From a checkpoint of a small class-conditioned image flow-matching model: num experts 32, layers 12.
Rows from block 8 of a small class-conditioned image flow-matching model, named by matrix and row number. Rows with one number within an expert belong to one neuron, the router's apart. Each number is 200 + 30 x the weight over its row's rms, rounded and kept within 0 to 999. All counts start at 0.
Before each expert's rows are labels from the 100 images, of 14976 (inputs lightly noised), where the router gives the expert most weight on average: "top examples" is what is common among them. Only what is clearly more common there than usual is listed. The data: telescope images of galaxies (Galaxy Zoo DECaLS). In brackets: how many of the 100, against the usual share in percent.
# router: router (model.blocks.8.mlp.router.weight, 32x160, trained with AdamW), inputs 0-53
# up: expert up (model.blocks.8.mlp.up, 32x160x160), inputs 0-53
# down: expert down (model.blocks.8.mlp.down, 32x160x160, transposed), outputs 0-53

# expert 28
top examples: roundness: round (46 vs 20.3)
router.28,160,175,199,179,234,249,216,187,235,178,235,173,195,163,189,228,245,218,185,226,203,199,191,169,178,188,184,202,194,226,209,209,139,203,204,193,218,195,149,161,156,191,231,235,188,201,210,186,275,225,155,186,186,221
up.0,230,240,183,235,208,232,162,160,216,189,199,192,223,161,240,177,239,208,201,225,237,172,140,219,212,215,227,122,195,227,196,180,233,161,192,211,196,172,224,231,215,196,186,184,231,234,192,242,219,95,214,244,186,240
down.0,161,224,205,181,218,243,238,186,234,174,230,205,214,203,213,211,210,152,241,171,237,195,172,221,171,238,190,198,187,154,159,252,179,261,171,184,200,212,242,185,247,197,172,230,251,203,162,185,274,193,216,169,232,238
up.1,245,154,208,180,204,216,243,209,113,194,228,256,256,176,190,159,178,207,202,238,173,205,207,194,185,154,251,192,190,203,158,217,201,225,203,207,237,185,172,220,233,172,196,206,249,180,195,216,237,200,245,213,216,172
down.1,194,235,186,174,138,192,190,226,195,208,194,256,122,185,225,191,165,254,151,210,217,205,188,194,178,174,211,223,169,207,185,234,210,184,194,244,126,186,188,180,225,206,142,245,173,170,221,167,233,211,181,209,183,193
up.2,197,223,170,171,175,236,194,167,186,173,186,266,216,216,184,197,209,219,150,158,184,254,256,232,263,183,259,179,193,217,182,203,181,202,147,202,183,179,191,164,279,206,201,215,219,176,231,160,239,150,207,196,201,165
down.2,221,241,198,147,216,209,224,176,176,213,241,158,205,187,177,208,236,233,203,207,187,176,198,206,205,231,167,207,197,189,292,212,181,248,181,243,177,154,195,200,174,183,169,198,255,208,181,184,163,210,164,316,194,285
up.3,197,200,228,260,260,164,228,204,231,191,198,191,219,174,121,237,190,206,202,219,208,169,253,157,226,197,190,196,148,184,248,203,182,209,201,171,229,169,213,175,213,175,174,187,209,198,217,202,163,210,145,240,227,178
down.3,253,218,196,174,239,259,245,175,194,248,185,205,198,210,199,240,223,193,188,208,167,228,185,231,198,251,277,186,202,203,182,212,182,166,236,238,148,162,226,194,219,198,179,196,220,209,196,225,157,215,189,157,164,196
up.4,175,142,162,184,168,237,176,180,160,182,225,201,213,164,170,201,218,218,202,186,207,198,211,175,177,257,192,210,149,220,185,169,269,200,189,234,162,202,210,163,234,194,167,200,234,185,204,188,185,192,210,183,208,187
down.4,213,223,240,201,215,155,191,195,169,215,177,147,239,245,161,206,187,151,188,197,241,150,217,206,197,184,240,156,234,190,261,276,161,207,216,185,165,216,230,189,184,174,210,237,179,200,143,214,140,206,125,229,192,180
up.5,184,211,224,202,224,230,187,194,127,221,155,193,172,247,202,200,134,139,192,162,228,222,219,199,212,219,249,199,193,155,233,200,152,200,190,163,176,173,208,150,199,221,265,154,185,255,232,205,197,191,203,170,179,175
down.5,235,207,156,181,165,190,255,224,198,217,189,211,238,165,144,228,211,259,185,176,186,201,228,233,161,169,140,203,235,232,231,152,182,211,171,175,129,178,278,222,224,194,235,176,204,164,188,205,144,167,138,182,206,158
up.6,164,188,208,220,250,184,197,199,137,220,189,240,208,204,200,214,228,204,237,170,190,188,158,208,183,232,248,201,209,202,207,242,173,252,190,259,235,180,240,191,195,196,204,181,211,213,164,212,185,124,201,200,163,209
down.6,233,198,204,155,225,253,169,224,184,156,153,193,193,176,226,179,196,202,174,236,232,165,197,200,284,166,196,162,226,227,192,141,223,209,184,225,175,197,218,244,164,195,186,189,239,206,207,166,179,242,214,287,218,199
up.7,220,241,114,120,244,220,212,188,140,237,205,234,166,236,153,164,200,254,183,236,233,194,172,195,220,213,173,186,171,245,152,174,200,232,167,191,210,231,156,188,192,184,243,203,206,226,195,215,186,202,173,209,212,186
down.7,240,203,186,220,245,165,154,218,192,251,234,241,206,183,207,224,190,222,166,182,230,211,174,108,214,199,202,216,160,176,238,199,176,182,233,213,197,179,200,153,153,147,196,211,196,274,190,190,236,214,188,205,243,215
up.8,240,140,139,179,192,172,246,194,202,156,141,220,261,192,212,189,209,175,216,223,196,208,209,236,199,226,166,187,196,209,204,211,210,204,133,257,220,171,218,214,189,270,209,198,249,201,201,188,239,232,234,150,188,176
down.8,214,257,178,246,265,172,221,255,231,244,196,198,153,248,160,172,208,203,206,248,173,212,184,151,203,231,206,194,203,178,190,192,197,205,225,238,238,183,206,241,215,169,229,134,200,200,207,214,243,197,215,237,176,197
up.9,193,190,186,192,160,213,156,155,173,204,213,237,193,160,140,193,258,155,169,180,181,169,239,199,188,257,163,221,225,203,181,177,196,191,171,219,262,186,252,224,166,237,225,221,198,196,139,189,274,188,181,182,208,190
down.9,178,169,207,183,229,202,232,165,129,185,193,209,177,205,189,224,213,182,194,214,184,212,119,187,240,230,199,245,187,219,209,268,210,208,218,163,233,142,209,195,162,254,186,221,131,206,203,192,189,212,182,173,181,236
up.10,235,141,227,196,204,206,229,253,172,180,247,150,194,153,203,216,207,229,194,143,194,237,169,148,209,213,159,199,208,195,182,195,209,232,217,200,170,208,194,232,208,160,250,168,157,159,193,134,243,176,212,149,235,213
down.10,199,195,191,172,178,120,243,214,192,231,156,256,216,258,168,190,192,176,251,185,192,228,192,181,204,155,225,240,205,203,216,221,170,202,245,232,179,186,243,154,140,228,218,143,162,241,195,209,220,189,181,160,200,198

# expert 19
top examples: shape: featured or disk (79 vs 30.4); edge-on disk: no (57 vs 24.7); spiral winding: tight (30 vs 6.8)
router.19,254,183,205,223,185,204,204,202,150,201,167,168,134,177,156,208,201,229,269,250,184,214,225,166,193,211,173,214,197,195,202,184,231,219,199,200,244,183,189,246,181,198,172,196,249,194,231,199,176,210,172,166,175,232
up.0,244,174,209,210,141,198,194,148,177,219,219,231,154,222,207,216,209,161,167,215,253,208,195,257,188,218,211,184,190,163,210,215,215,218,245,204,232,267,188,220,176,187,170,215,173,226,203,260,212,191,212,171,167,167
down.0,206,227,183,219,225,227,242,234,172,157,208,221,195,211,208,214,188,190,178,221,205,238,175,211,207,217,197,170,209,183,214,200,177,173,204,181,175,182,241,177,186,169,200,218,144,205,175,208,209,211,206,232,211,170
up.1,217,209,189,183,174,211,224,140,201,138,175,206,221,231,272,149,205,159,190,159,219,219,172,224,215,242,185,192,169,249,201,248,198,232,196,204,244,200,158,153,198,207,237,201,213,181,202,161,196,217,196,185,240,238
down.1,179,178,172,272,216,199,204,168,199,253,228,263,158,257,237,183,194,196,192,186,152,227,232,171,258,226,184,212,168,149,201,188,229,212,173,259,212,188,173,186,211,222,234,165,197,222,191,214,202,169,168,202,168,204
up.2,185,234,229,222,214,208,163,233,190,159,181,227,211,171,174,209,206,224,151,250,214,192,153,217,208,197,233,241,213,187,171,191,178,199,215,204,205,212,192,138,228,168,205,197,222,155,260,174,189,224,183,172,188,198
down.2,188,157,153,222,205,189,215,216,236,189,245,191,183,214,219,207,234,140,216,204,211,243,231,179,244,175,194,206,204,197,215,224,166,200,156,213,188,131,222,220,226,172,216,238,211,234,228,194,213,201,149,258,151,165
up.3,195,186,266,173,245,161,229,243,180,182,200,159,180,221,197,229,265,231,212,192,179,204,243,160,193,213,262,202,212,181,253,191,235,276,184,271,223,203,212,135,254,248,254,161,204,214,246,161,170,209,170,127,223,213
down.3,263,262,224,221,210,203,220,193,196,182,174,233,215,176,231,211,216,186,202,167,186,193,214,221,183,184,132,184,170,237,218,158,164,191,217,173,185,195,205,203,212,189,235,248,236,195,190,194,196,238,174,225,149,215
up.4,206,183,212,236,234,236,204,143,202,217,238,200,197,197,213,204,189,214,129,239,234,210,169,212,182,203,245,198,204,146,132,223,219,182,161,177,216,188,189,162,192,203,181,208,200,216,202,194,194,191,216,219,186,155
down.4,217,222,212,178,203,225,177,228,260,217,150,185,214,230,218,209,170,210,256,220,160,162,239,175,185,214,219,185,223,187,206,238,241,179,207,165,151,224,197,220,165,212,262,223,249,186,206,164,211,203,236,180,225,203
up.5,245,233,188,196,199,197,140,214,220,225,240,201,222,176,208,190,244,164,206,216,172,218,182,180,168,168,188,161,208,212,227,182,208,215,230,220,171,250,139,140,184,218,188,224,224,171,159,242,227,192,178,179,218,191
down.5,165,186,226,203,231,165,183,256,203,183,152,165,176,256,190,200,229,154,214,164,192,127,216,190,206,203,173,147,214,199,243,169,211,207,145,197,220,173,178,189,221,228,182,185,216,227,212,167,190,158,213,166,183,177
up.6,226,195,213,207,236,209,193,221,211,198,227,235,163,186,254,165,153,209,181,179,220,199,230,199,211,153,151,221,178,202,185,115,195,189,197,236,216,207,169,165,160,220,200,214,192,189,180,184,222,197,155,268,136,170
down.6,193,229,201,217,204,221,257,217,179,191,211,169,194,216,179,186,217,182,237,219,137,215,178,231,245,244,298,171,227,206,181,202,183,173,160,184,151,193,189,205,235,207,162,122,197,251,207,136,208,223,200,178,210,178
up.7,165,208,191,205,183,164,156,152,223,217,210,177,219,220,196,162,189,197,184,162,208,217,201,257,229,213,134,232,192,163,234,206,203,187,160,179,193,220,155,154,191,192,243,213,215,206,219,199,225,193,143,244,231,197
down.7,163,226,232,152,224,182,224,226,212,230,215,181,183,221,178,177,227,224,209,176,154,220,161,148,191,176,214,238,175,153,163,145,206,175,234,250,249,216,237,208,184,217,169,187,180,175,216,209,247,198,150,215,179,220
up.8,137,217,186,217,179,210,172,224,180,147,203,215,222,199,235,215,219,156,205,165,216,198,200,174,192,215,183,208,200,244,196,230,198,236,186,210,218,173,205,215,234,169,167,211,185,196,186,193,195,166,185,202,196,217
down.8,173,215,192,202,183,206,249,230,191,194,203,211,226,199,189,216,211,233,186,218,192,202,222,213,213,182,184,133,185,238,205,216,176,191,183,141,166,204,262,178,219,215,158,197,212,202,226,160,219,183,266,138,190,193
up.9,213,202,182,239,233,213,218,152,219,202,171,177,225,213,159,246,221,221,208,188,208,215,216,237,174,209,215,220,236,232,212,174,199,182,169,249,215,205,168,256,258,158,243,174,228,192,150,217,192,246,166,234,195,207
down.9,195,227,193,179,217,246,195,266,215,258,237,253,138,191,213,205,158,196,210,191,196,205,227,221,154,183,232,155,170,232,217,199,187,232,172,173,203,199,184,188,188,166,186,195,181,233,209,183,156,183,153,231,197,205
up.10,242,165,192,208,191,225,220,193,202,190,201,239,166,193,205,192,189,215,218,189,233,211,224,244,237,202,205,238,210,163,209,228,206,195,218,238,191,158,202,246,209,201,207,207,193,198,247,173,211,269,137,248,201,206
down.10,199,196,178,183,230,159,186,191,225,168,185,190,201,175,172,197,268,202,206,248,183,161,170,157,223,211,146,173,217,221,232,182,214,193,134,165,223,233,208,196,182,201,208,246,189,182,146,198,212,161,207,131,215,223

# expert 23
top examples: shape: featured or disk (68 vs 30.4)
router.23,230,184,177,223,197,215,222,141,210,196,183,205,200,206,166,194,207,230,173,215,222,199,187,237,225,197,227,247,212,158,143,230,161,191,147,161,175,162,230,266,255,152,209,212,192,235,249,183,202,223,203,189,239,234
up.0,195,216,203,244,196,135,192,229,189,193,204,208,143,233,269,218,153,213,199,206,171,235,233,164,232,169,227,170,226,208,216,179,171,193,172,205,223,208,201,108,225,204,195,201,198,185,166,258,145,189,227,286,176,198
down.0,209,231,243,222,186,212,223,211,183,238,292,192,187,241,137,244,191,168,216,176,205,207,169,196,196,215,231,187,215,196,176,177,212,166,229,189,181,151,171,212,187,195,190,256,192,134,212,197,218,184,159,135,209,175
up.1,263,280,240,225,156,211,215,232,228,98,208,180,219,213,259,204,192,198,208,171,184,176,208,181,204,212,216,190,184,213,171,160,220,160,231,206,216,237,192,177,189,199,187,186,228,180,196,182,183,183,156,205,198,204
down.1,136,250,205,191,215,170,168,199,192,224,219,224,209,200,175,188,243,222,214,165,178,229,164,212,201,149,206,203,209,177,209,202,187,232,199,181,249,157,240,191,229,198,182,200,258,163,252,205,226,208,218,227,199,236
up.2,165,167,209,188,206,184,243,228,172,227,179,191,196,163,209,191,192,199,192,230,240,208,197,141,246,248,154,230,160,241,267,234,152,217,202,247,190,247,239,196,156,216,200,156,281,168,203,172,251,216,200,215,161,217
down.2,260,263,183,255,136,241,190,201,219,229,193,264,240,183,206,162,158,171,159,263,153,210,209,205,148,220,223,243,187,173,181,154,189,162,158,188,160,188,165,192,239,209,206,224,185,190,224,205,163,200,203,228,194,188
up.3,210,167,188,191,207,192,204,191,186,154,248,204,184,178,191,197,201,182,231,141,169,222,266,219,223,209,202,190,178,178,211,138,188,171,220,231,211,193,178,243,153,166,227,163,231,200,169,288,220,189,198,241,211,183
down.3,170,161,222,163,163,201,253,198,241,205,155,168,235,201,273,212,193,182,167,243,245,198,179,193,210,218,203,170,213,178,184,245,157,170,240,195,169,164,206,129,192,204,209,215,184,176,143,153,228,206,189,178,190,228
up.4,172,196,233,177,197,203,201,236,140,189,236,169,214,252,195,171,237,197,228,247,178,213,250,231,189,225,202,201,210,229,212,186,185,187,182,203,156,210,202,149,227,188,198,214,159,187,149,167,200,247,138,207,210,236
down.4,165,233,195,172,248,203,206,215,248,268,203,223,216,183,230,217,173,211,186,179,237,217,190,145,205,214,202,182,216,247,217,201,244,207,264,230,203,223,182,183,190,258,227,222,187,196,213,219,175,203,240,275,192,186
up.5,245,187,211,203,202,223,193,210,186,197,145,230,205,166,196,229,165,245,153,222,191,216,184,194,156,182,187,205,161,173,209,187,199,187,164,173,174,218,189,200,211,134,166,250,251,235,169,182,190,226,141,211,194,192
down.5,187,173,173,199,165,163,190,231,235,222,176,214,207,264,205,193,174,157,211,164,222,206,194,234,202,178,247,188,209,198,156,202,193,220,193,190,172,153,203,182,176,198,198,131,245,185,178,210,230,108,213,171,231,196
up.6,253,213,264,138,220,255,250,216,207,165,139,180,186,201,165,192,224,190,147,180,188,170,186,172,243,197,243,161,195,204,208,216,222,176,212,180,182,270,171,188,163,192,210,189,151,193,188,177,160,209,222,208,188,211
down.6,206,241,235,202,220,158,190,211,170,211,178,187,220,226,210,195,185,165,246,203,201,186,182,200,196,152,211,226,211,185,184,159,218,189,201,173,184,196,228,215,198,187,182,141,199,147,204,222,204,199,151,216,221,180
up.7,178,190,195,160,204,211,222,213,184,247,183,163,178,211,127,193,224,176,206,211,203,174,197,110,233,196,240,131,211,224,228,194,191,215,216,212,221,169,190,180,188,143,172,228,251,195,168,182,240,224,257,209,191,224
down.7,212,219,206,278,208,216,186,184,242,210,236,161,163,180,204,227,212,217,203,191,159,251,236,221,186,206,182,182,132,210,199,272,203,245,244,228,237,201,199,214,208,205,259,166,197,188,184,136,182,192,150,190,204,171
up.8,210,196,194,158,186,219,184,175,203,223,163,193,165,190,213,190,187,228,255,238,268,229,201,171,190,222,197,240,219,205,205,220,213,223,254,243,152,197,240,236,167,178,205,171,184,165,176,178,237,238,218,232,158,208
down.8,183,184,257,252,183,167,222,187,196,215,290,244,190,188,186,190,224,143,232,163,153,214,219,190,213,197,188,190,210,211,223,200,170,173,194,150,222,150,182,129,222,261,184,234,221,188,148,180,232,190,229,189,178,248
up.9,182,204,211,228,207,250,192,271,203,149,214,236,210,195,278,201,233,218,248,201,172,220,189,180,194,210,206,171,180,224,151,234,203,201,196,158,162,211,205,185,229,190,157,233,166,224,243,168,152,197,149,196,177,203
down.9,202,185,170,191,189,172,256,182,216,221,230,194,235,170,230,178,137,224,160,198,196,208,188,161,199,215,210,196,234,145,169,157,178,177,176,217,183,209,183,214,219,184,194,227,234,177,128,220,195,232,207,203,230,237
up.10,190,243,219,199,200,262,214,166,203,146,163,237,175,185,190,153,185,204,196,206,210,170,193,181,223,190,166,240,220,188,205,188,111,252,203,198,229,180,185,213,170,259,183,209,148,201,174,197,203,211,196,175,201,212
down.10,219,193,201,235,204,217,168,233,199,206,231,202,201,220,221,201,210,190,261,152,211,187,157,238,200,235,181,224,206,175,210,206,177,244,199,162,181,185,256,188,246,165,193,194,231,205,248,220,250,238,240,224,165,227

# expert 24
top examples: roundness: round (47 vs 20.3)
router.24,168,194,217,198,222,182,260,154,202,199,234,196,226,207,150,229,220,216,190,222,213,225,241,197,189,229,155,207,156,208,180,255,146,178,239,191,158,209,163,197,196,170,269,219,243,199,207,221,254,210,174,160,234,195
up.0,253,225,154,234,223,240,198,249,159,207,227,202,165,174,212,265,183,215,216,231,243,183,224,130,216,195,240,230,216,194,201,249,193,171,152,248,142,185,212,222,202,223,202,234,183,237,216,215,201,232,211,188,210,206
down.0,202,254,238,130,223,153,213,236,214,237,139,219,212,208,181,218,240,185,198,205,159,197,225,207,186,171,192,197,192,165,250,187,233,162,188,213,193,223,184,162,227,192,191,159,168,199,225,217,216,186,176,195,261,183
up.1,137,221,167,213,248,202,242,135,209,203,181,240,228,159,139,160,180,221,188,201,209,206,209,165,181,213,202,162,173,219,182,166,219,187,227,175,194,230,172,225,181,132,204,199,212,219,213,141,193,187,233,244,205,198
down.1,213,168,232,285,240,195,152,177,207,175,226,219,177,176,254,239,195,178,152,174,194,169,226,223,198,233,200,264,194,170,234,182,228,219,245,208,161,207,223,202,243,203,193,207,228,157,213,190,173,215,195,150,207,197
up.2,173,187,216,203,147,173,189,146,169,198,264,194,218,258,173,212,177,263,208,133,181,180,180,258,213,252,179,233,225,202,225,228,149,222,198,177,206,237,184,171,233,146,200,210,155,208,245,170,233,143,188,182,195,155
down.2,252,273,188,216,201,241,280,206,225,237,169,201,243,224,249,169,197,179,192,229,163,179,189,215,208,198,200,183,156,204,170,206,219,208,239,252,184,188,209,217,193,203,167,195,145,196,187,223,172,185,237,210,154,216
up.3,134,190,164,205,181,236,157,235,191,179,170,201,173,225,194,207,215,226,261,156,271,166,170,217,208,218,182,171,199,169,201,196,190,242,215,175,196,178,180,221,189,234,227,189,213,239,162,218,210,173,206,220,228,170
down.3,160,159,210,207,176,240,227,146,223,201,205,201,206,194,196,195,174,231,172,201,150,176,180,219,240,91,197,230,193,238,188,176,185,242,208,249,166,203,202,214,211,141,174,240,150,203,234,134,198,217,190,231,186,201
up.4,188,265,185,207,226,246,153,194,114,174,226,199,190,227,184,180,136,246,235,200,161,204,224,217,146,171,226,148,223,227,200,245,226,129,212,210,191,188,189,219,259,189,231,184,161,172,194,167,225,213,167,212,218,167
down.4,158,187,233,281,239,176,261,147,208,243,216,175,208,174,210,182,217,222,199,187,192,190,171,120,177,155,142,198,207,188,238,192,148,160,186,152,192,186,194,149,175,189,206,183,209,158,195,221,190,213,214,226,188,203
up.5,153,185,260,201,201,173,223,186,176,210,227,222,171,157,170,242,179,178,177,260,210,200,205,208,174,193,177,220,183,166,177,199,172,217,178,174,226,243,208,245,138,235,173,207,167,212,162,195,170,254,260,165,226,151
down.5,212,187,189,196,171,217,148,244,164,179,219,183,216,190,189,174,172,161,249,196,176,203,216,182,219,266,215,167,188,275,204,191,132,140,163,175,239,160,212,224,234,178,203,212,190,183,262,245,216,178,192,139,208,186
up.6,191,211,145,162,242,162,189,193,142,191,138,169,182,246,171,210,164,192,156,216,244,246,172,190,205,196,148,199,207,234,176,206,220,209,169,140,192,198,226,181,213,199,193,166,150,209,165,202,185,184,241,215,192,185
down.6,165,195,230,176,189,179,218,178,189,178,176,229,180,197,216,218,150,212,284,164,216,212,198,190,188,266,208,227,159,207,165,223,171,208,231,230,210,173,191,161,166,224,219,180,219,222,200,186,163,175,177,238,202,135
up.7,160,222,160,203,199,210,160,188,227,178,209,165,201,233,148,181,213,190,150,254,153,218,226,146,261,208,183,173,185,179,196,173,211,186,171,186,193,230,241,207,207,178,218,160,159,223,194,243,146,190,182,220,197,217
down.7,227,226,218,199,217,158,234,191,178,252,211,212,165,143,194,198,220,214,200,203,226,198,197,182,171,225,185,257,176,221,229,219,188,232,251,223,156,221,170,209,191,191,188,209,230,196,271,162,190,210,219,215,231,176
up.8,146,218,218,177,209,249,231,191,148,188,206,174,189,179,224,210,174,218,195,186,191,218,230,222,220,209,260,155,243,152,191,184,199,141,111,156,194,193,174,218,200,152,177,163,203,214,224,211,240,191,160,228,158,135
down.8,204,196,199,165,165,226,190,218,207,187,160,185,180,185,165,216,190,168,145,242,231,253,200,193,213,203,142,168,176,196,230,227,189,165,132,271,247,170,196,185,188,233,211,199,223,212,230,174,166,268,150,164,236,189
up.9,223,219,191,237,198,228,248,140,171,149,157,235,184,235,188,205,219,199,175,179,192,200,199,188,217,235,162,208,178,170,199,234,217,194,209,248,240,182,197,157,196,223,153,178,177,156,200,236,242,189,243,152,173,144
down.9,156,221,235,250,148,175,148,224,186,164,230,160,229,178,184,188,175,185,204,162,213,212,174,202,236,179,197,181,191,174,215,208,221,207,186,205,195,264,219,142,184,212,260,202,170,228,208,139,158,176,174,226,152,220
up.10,213,207,257,189,145,246,225,185,194,216,162,199,206,245,149,224,256,191,199,243,220,204,240,241,202,206,196,210,218,214,167,204,180,203,182,204,153,159,219,193,226,227,211,192,218,221,177,243,172,214,204,171,213,193
down.10,257,221,230,176,229,260,160,223,197,203,172,195,169,148,296,194,177,224,242,213,190,192,250,198,136,274,234,213,232,232,200,171,178,163,164,209,233,210,200,207,194,122,136,226,186,213,186,226,165,172,217,167,233,198

# expert 11
top examples: shape: star or artifact (30 vs 1.3)
router.11,214,189,212,156,226,206,268,194,243,160,196,223,207,223,203,193,224,181,216,197,203,246,182,195,223,226,261,171,194,182,197,267,191,194,224,125,195,217,187,194,212,194,233,172,197,171,196,178,203,214,156,152,180,243
up.0,221,208,243,220,180,168,193,201,177,211,151,180,178,179,127,196,207,278,198,241,206,170,227,201,189,176,217,198,192,140,182,285,294,229,198,187,235,135,235,202,221,169,205,162,202,204,218,202,214,199,159,232,226,207
down.0,192,177,227,170,154,200,277,190,215,188,192,179,235,208,197,274,272,188,196,192,166,159,249,213,152,203,166,193,204,197,190,150,200,164,210,189,165,212,158,167,204,192,188,226,245,202,220,215,181,234,156,185,207,209
up.1,245,196,165,228,212,193,233,227,192,205,135,195,201,205,189,214,261,187,257,209,230,168,196,235,235,189,173,158,204,252,177,146,205,211,168,230,233,204,221,235,173,215,189,183,189,232,186,215,215,117,218,232,179,205
down.1,195,206,213,218,206,228,189,166,212,226,152,185,164,167,207,218,189,241,190,197,228,199,189,183,200,219,179,216,211,177,232,201,213,210,184,196,191,273,172,191,204,187,175,243,259,235,189,142,222,181,177,121,219,193
up.2,226,202,174,260,224,188,245,173,247,166,183,185,214,213,164,166,159,253,239,214,243,245,192,197,254,125,186,167,233,175,190,262,250,195,173,205,206,178,189,214,239,204,198,196,169,177,197,229,214,206,205,273,166,243
down.2,255,222,194,219,174,259,164,253,214,147,217,252,186,180,204,225,173,220,150,151,118,224,254,247,193,168,203,240,218,210,200,165,192,173,204,243,200,189,183,205,217,204,211,192,230,212,225,198,195,195,219,188,184,228
up.3,205,208,193,182,186,201,222,190,173,228,171,226,269,280,194,187,209,177,238,215,182,201,209,219,224,180,205,179,201,178,230,177,223,211,249,159,164,187,176,192,193,139,194,198,174,192,163,208,218,230,165,248,165,254
down.3,207,218,211,226,128,198,182,139,176,203,181,238,207,127,243,179,193,156,198,175,183,221,193,207,159,192,142,173,172,219,215,209,164,231,191,222,131,229,168,192,229,197,223,217,153,205,199,173,221,154,217,185,254,168
up.4,190,234,185,263,218,179,189,162,188,267,246,184,174,204,158,158,253,231,221,212,220,169,272,230,200,232,224,188,214,195,180,230,199,188,182,236,207,182,234,184,223,179,213,217,178,229,198,172,178,202,218,208,170,175
down.4,165,263,186,211,201,172,198,240,209,207,141,249,207,198,203,224,234,255,201,227,188,217,212,244,166,229,226,212,164,242,239,137,171,212,207,129,204,210,190,206,180,197,177,151,205,206,226,193,176,186,211,197,208,181
up.5,192,237,243,303,210,214,161,175,178,179,220,197,210,181,141,180,166,252,194,199,175,181,194,160,189,244,251,220,225,220,192,221,188,191,188,184,215,174,216,224,231,118,127,183,210,205,224,151,213,143,169,231,210,206
down.5,191,237,149,158,160,189,201,213,160,231,180,300,214,202,249,252,228,177,178,209,147,187,201,190,240,228,190,216,245,190,199,222,229,234,237,205,200,151,177,185,216,181,199,195,158,219,214,175,199,187,240,139,216,171
up.6,149,217,183,186,140,235,188,240,164,227,189,198,281,211,181,191,217,243,257,159,204,222,197,176,218,193,217,217,212,239,207,205,191,225,229,219,232,161,213,153,188,169,160,223,196,207,209,241,205,175,257,158,195,224
down.6,176,206,162,189,186,125,175,220,228,204,152,193,169,191,216,224,181,155,221,190,262,207,180,160,239,181,191,195,228,194,191,220,237,217,205,189,214,221,227,234,178,238,215,186,140,213,236,166,161,238,206,219,208,164
up.7,206,165,166,174,186,218,262,189,180,211,223,267,133,190,199,175,210,215,198,270,192,146,253,195,181,231,170,168,167,205,256,168,279,189,200,232,204,211,194,161,166,178,213,203,170,203,212,262,222,227,130,255,201,199
down.7,211,196,201,212,209,224,211,160,209,189,133,167,180,226,216,199,284,176,247,187,220,173,176,210,184,183,217,188,169,247,224,192,150,175,209,161,144,195,157,186,176,170,158,227,157,248,185,166,223,170,204,220,200,263
up.8,221,165,170,222,217,173,217,233,179,290,116,208,216,192,133,233,188,173,211,246,226,229,204,206,238,194,250,177,197,231,239,309,232,193,217,197,214,210,211,176,166,202,257,226,181,200,173,260,208,224,169,176,160,190
down.8,191,210,186,198,176,210,237,221,190,208,203,203,219,198,277,194,237,180,218,153,199,185,221,175,189,229,232,223,210,230,216,186,212,204,235,216,175,229,238,187,194,236,211,209,146,189,226,252,161,188,190,200,178,217
up.9,274,172,195,209,188,166,255,202,186,177,191,176,220,175,221,198,218,202,256,219,198,232,227,178,174,163,230,227,239,153,151,205,193,143,179,214,172,181,235,204,240,181,192,278,146,225,238,192,202,192,152,194,180,201
down.9,147,212,184,220,209,234,230,206,163,182,209,265,156,212,282,208,208,200,212,196,170,178,198,222,189,209,168,185,223,204,213,232,200,251,197,247,189,156,190,203,185,216,229,242,155,203,185,197,219,200,219,161,252,234
up.10,191,223,248,197,195,260,183,207,229,185,224,201,163,136,217,181,209,199,171,228,228,205,213,181,233,176,187,240,113,158,182,201,179,140,213,213,223,216,204,225,205,202,149,179,204,178,234,151,206,149,208,187,200,216
down.10,200,133,161,193,182,162,197,235,228,286,241,203,183,211,137,196,230,169,195,198,228,204,186,197,214,197,195,157,164,180,166,237,226,173,145,196,202,182,213,224,149,277,225,156,210,248,168,186,180,271,170,204,229,174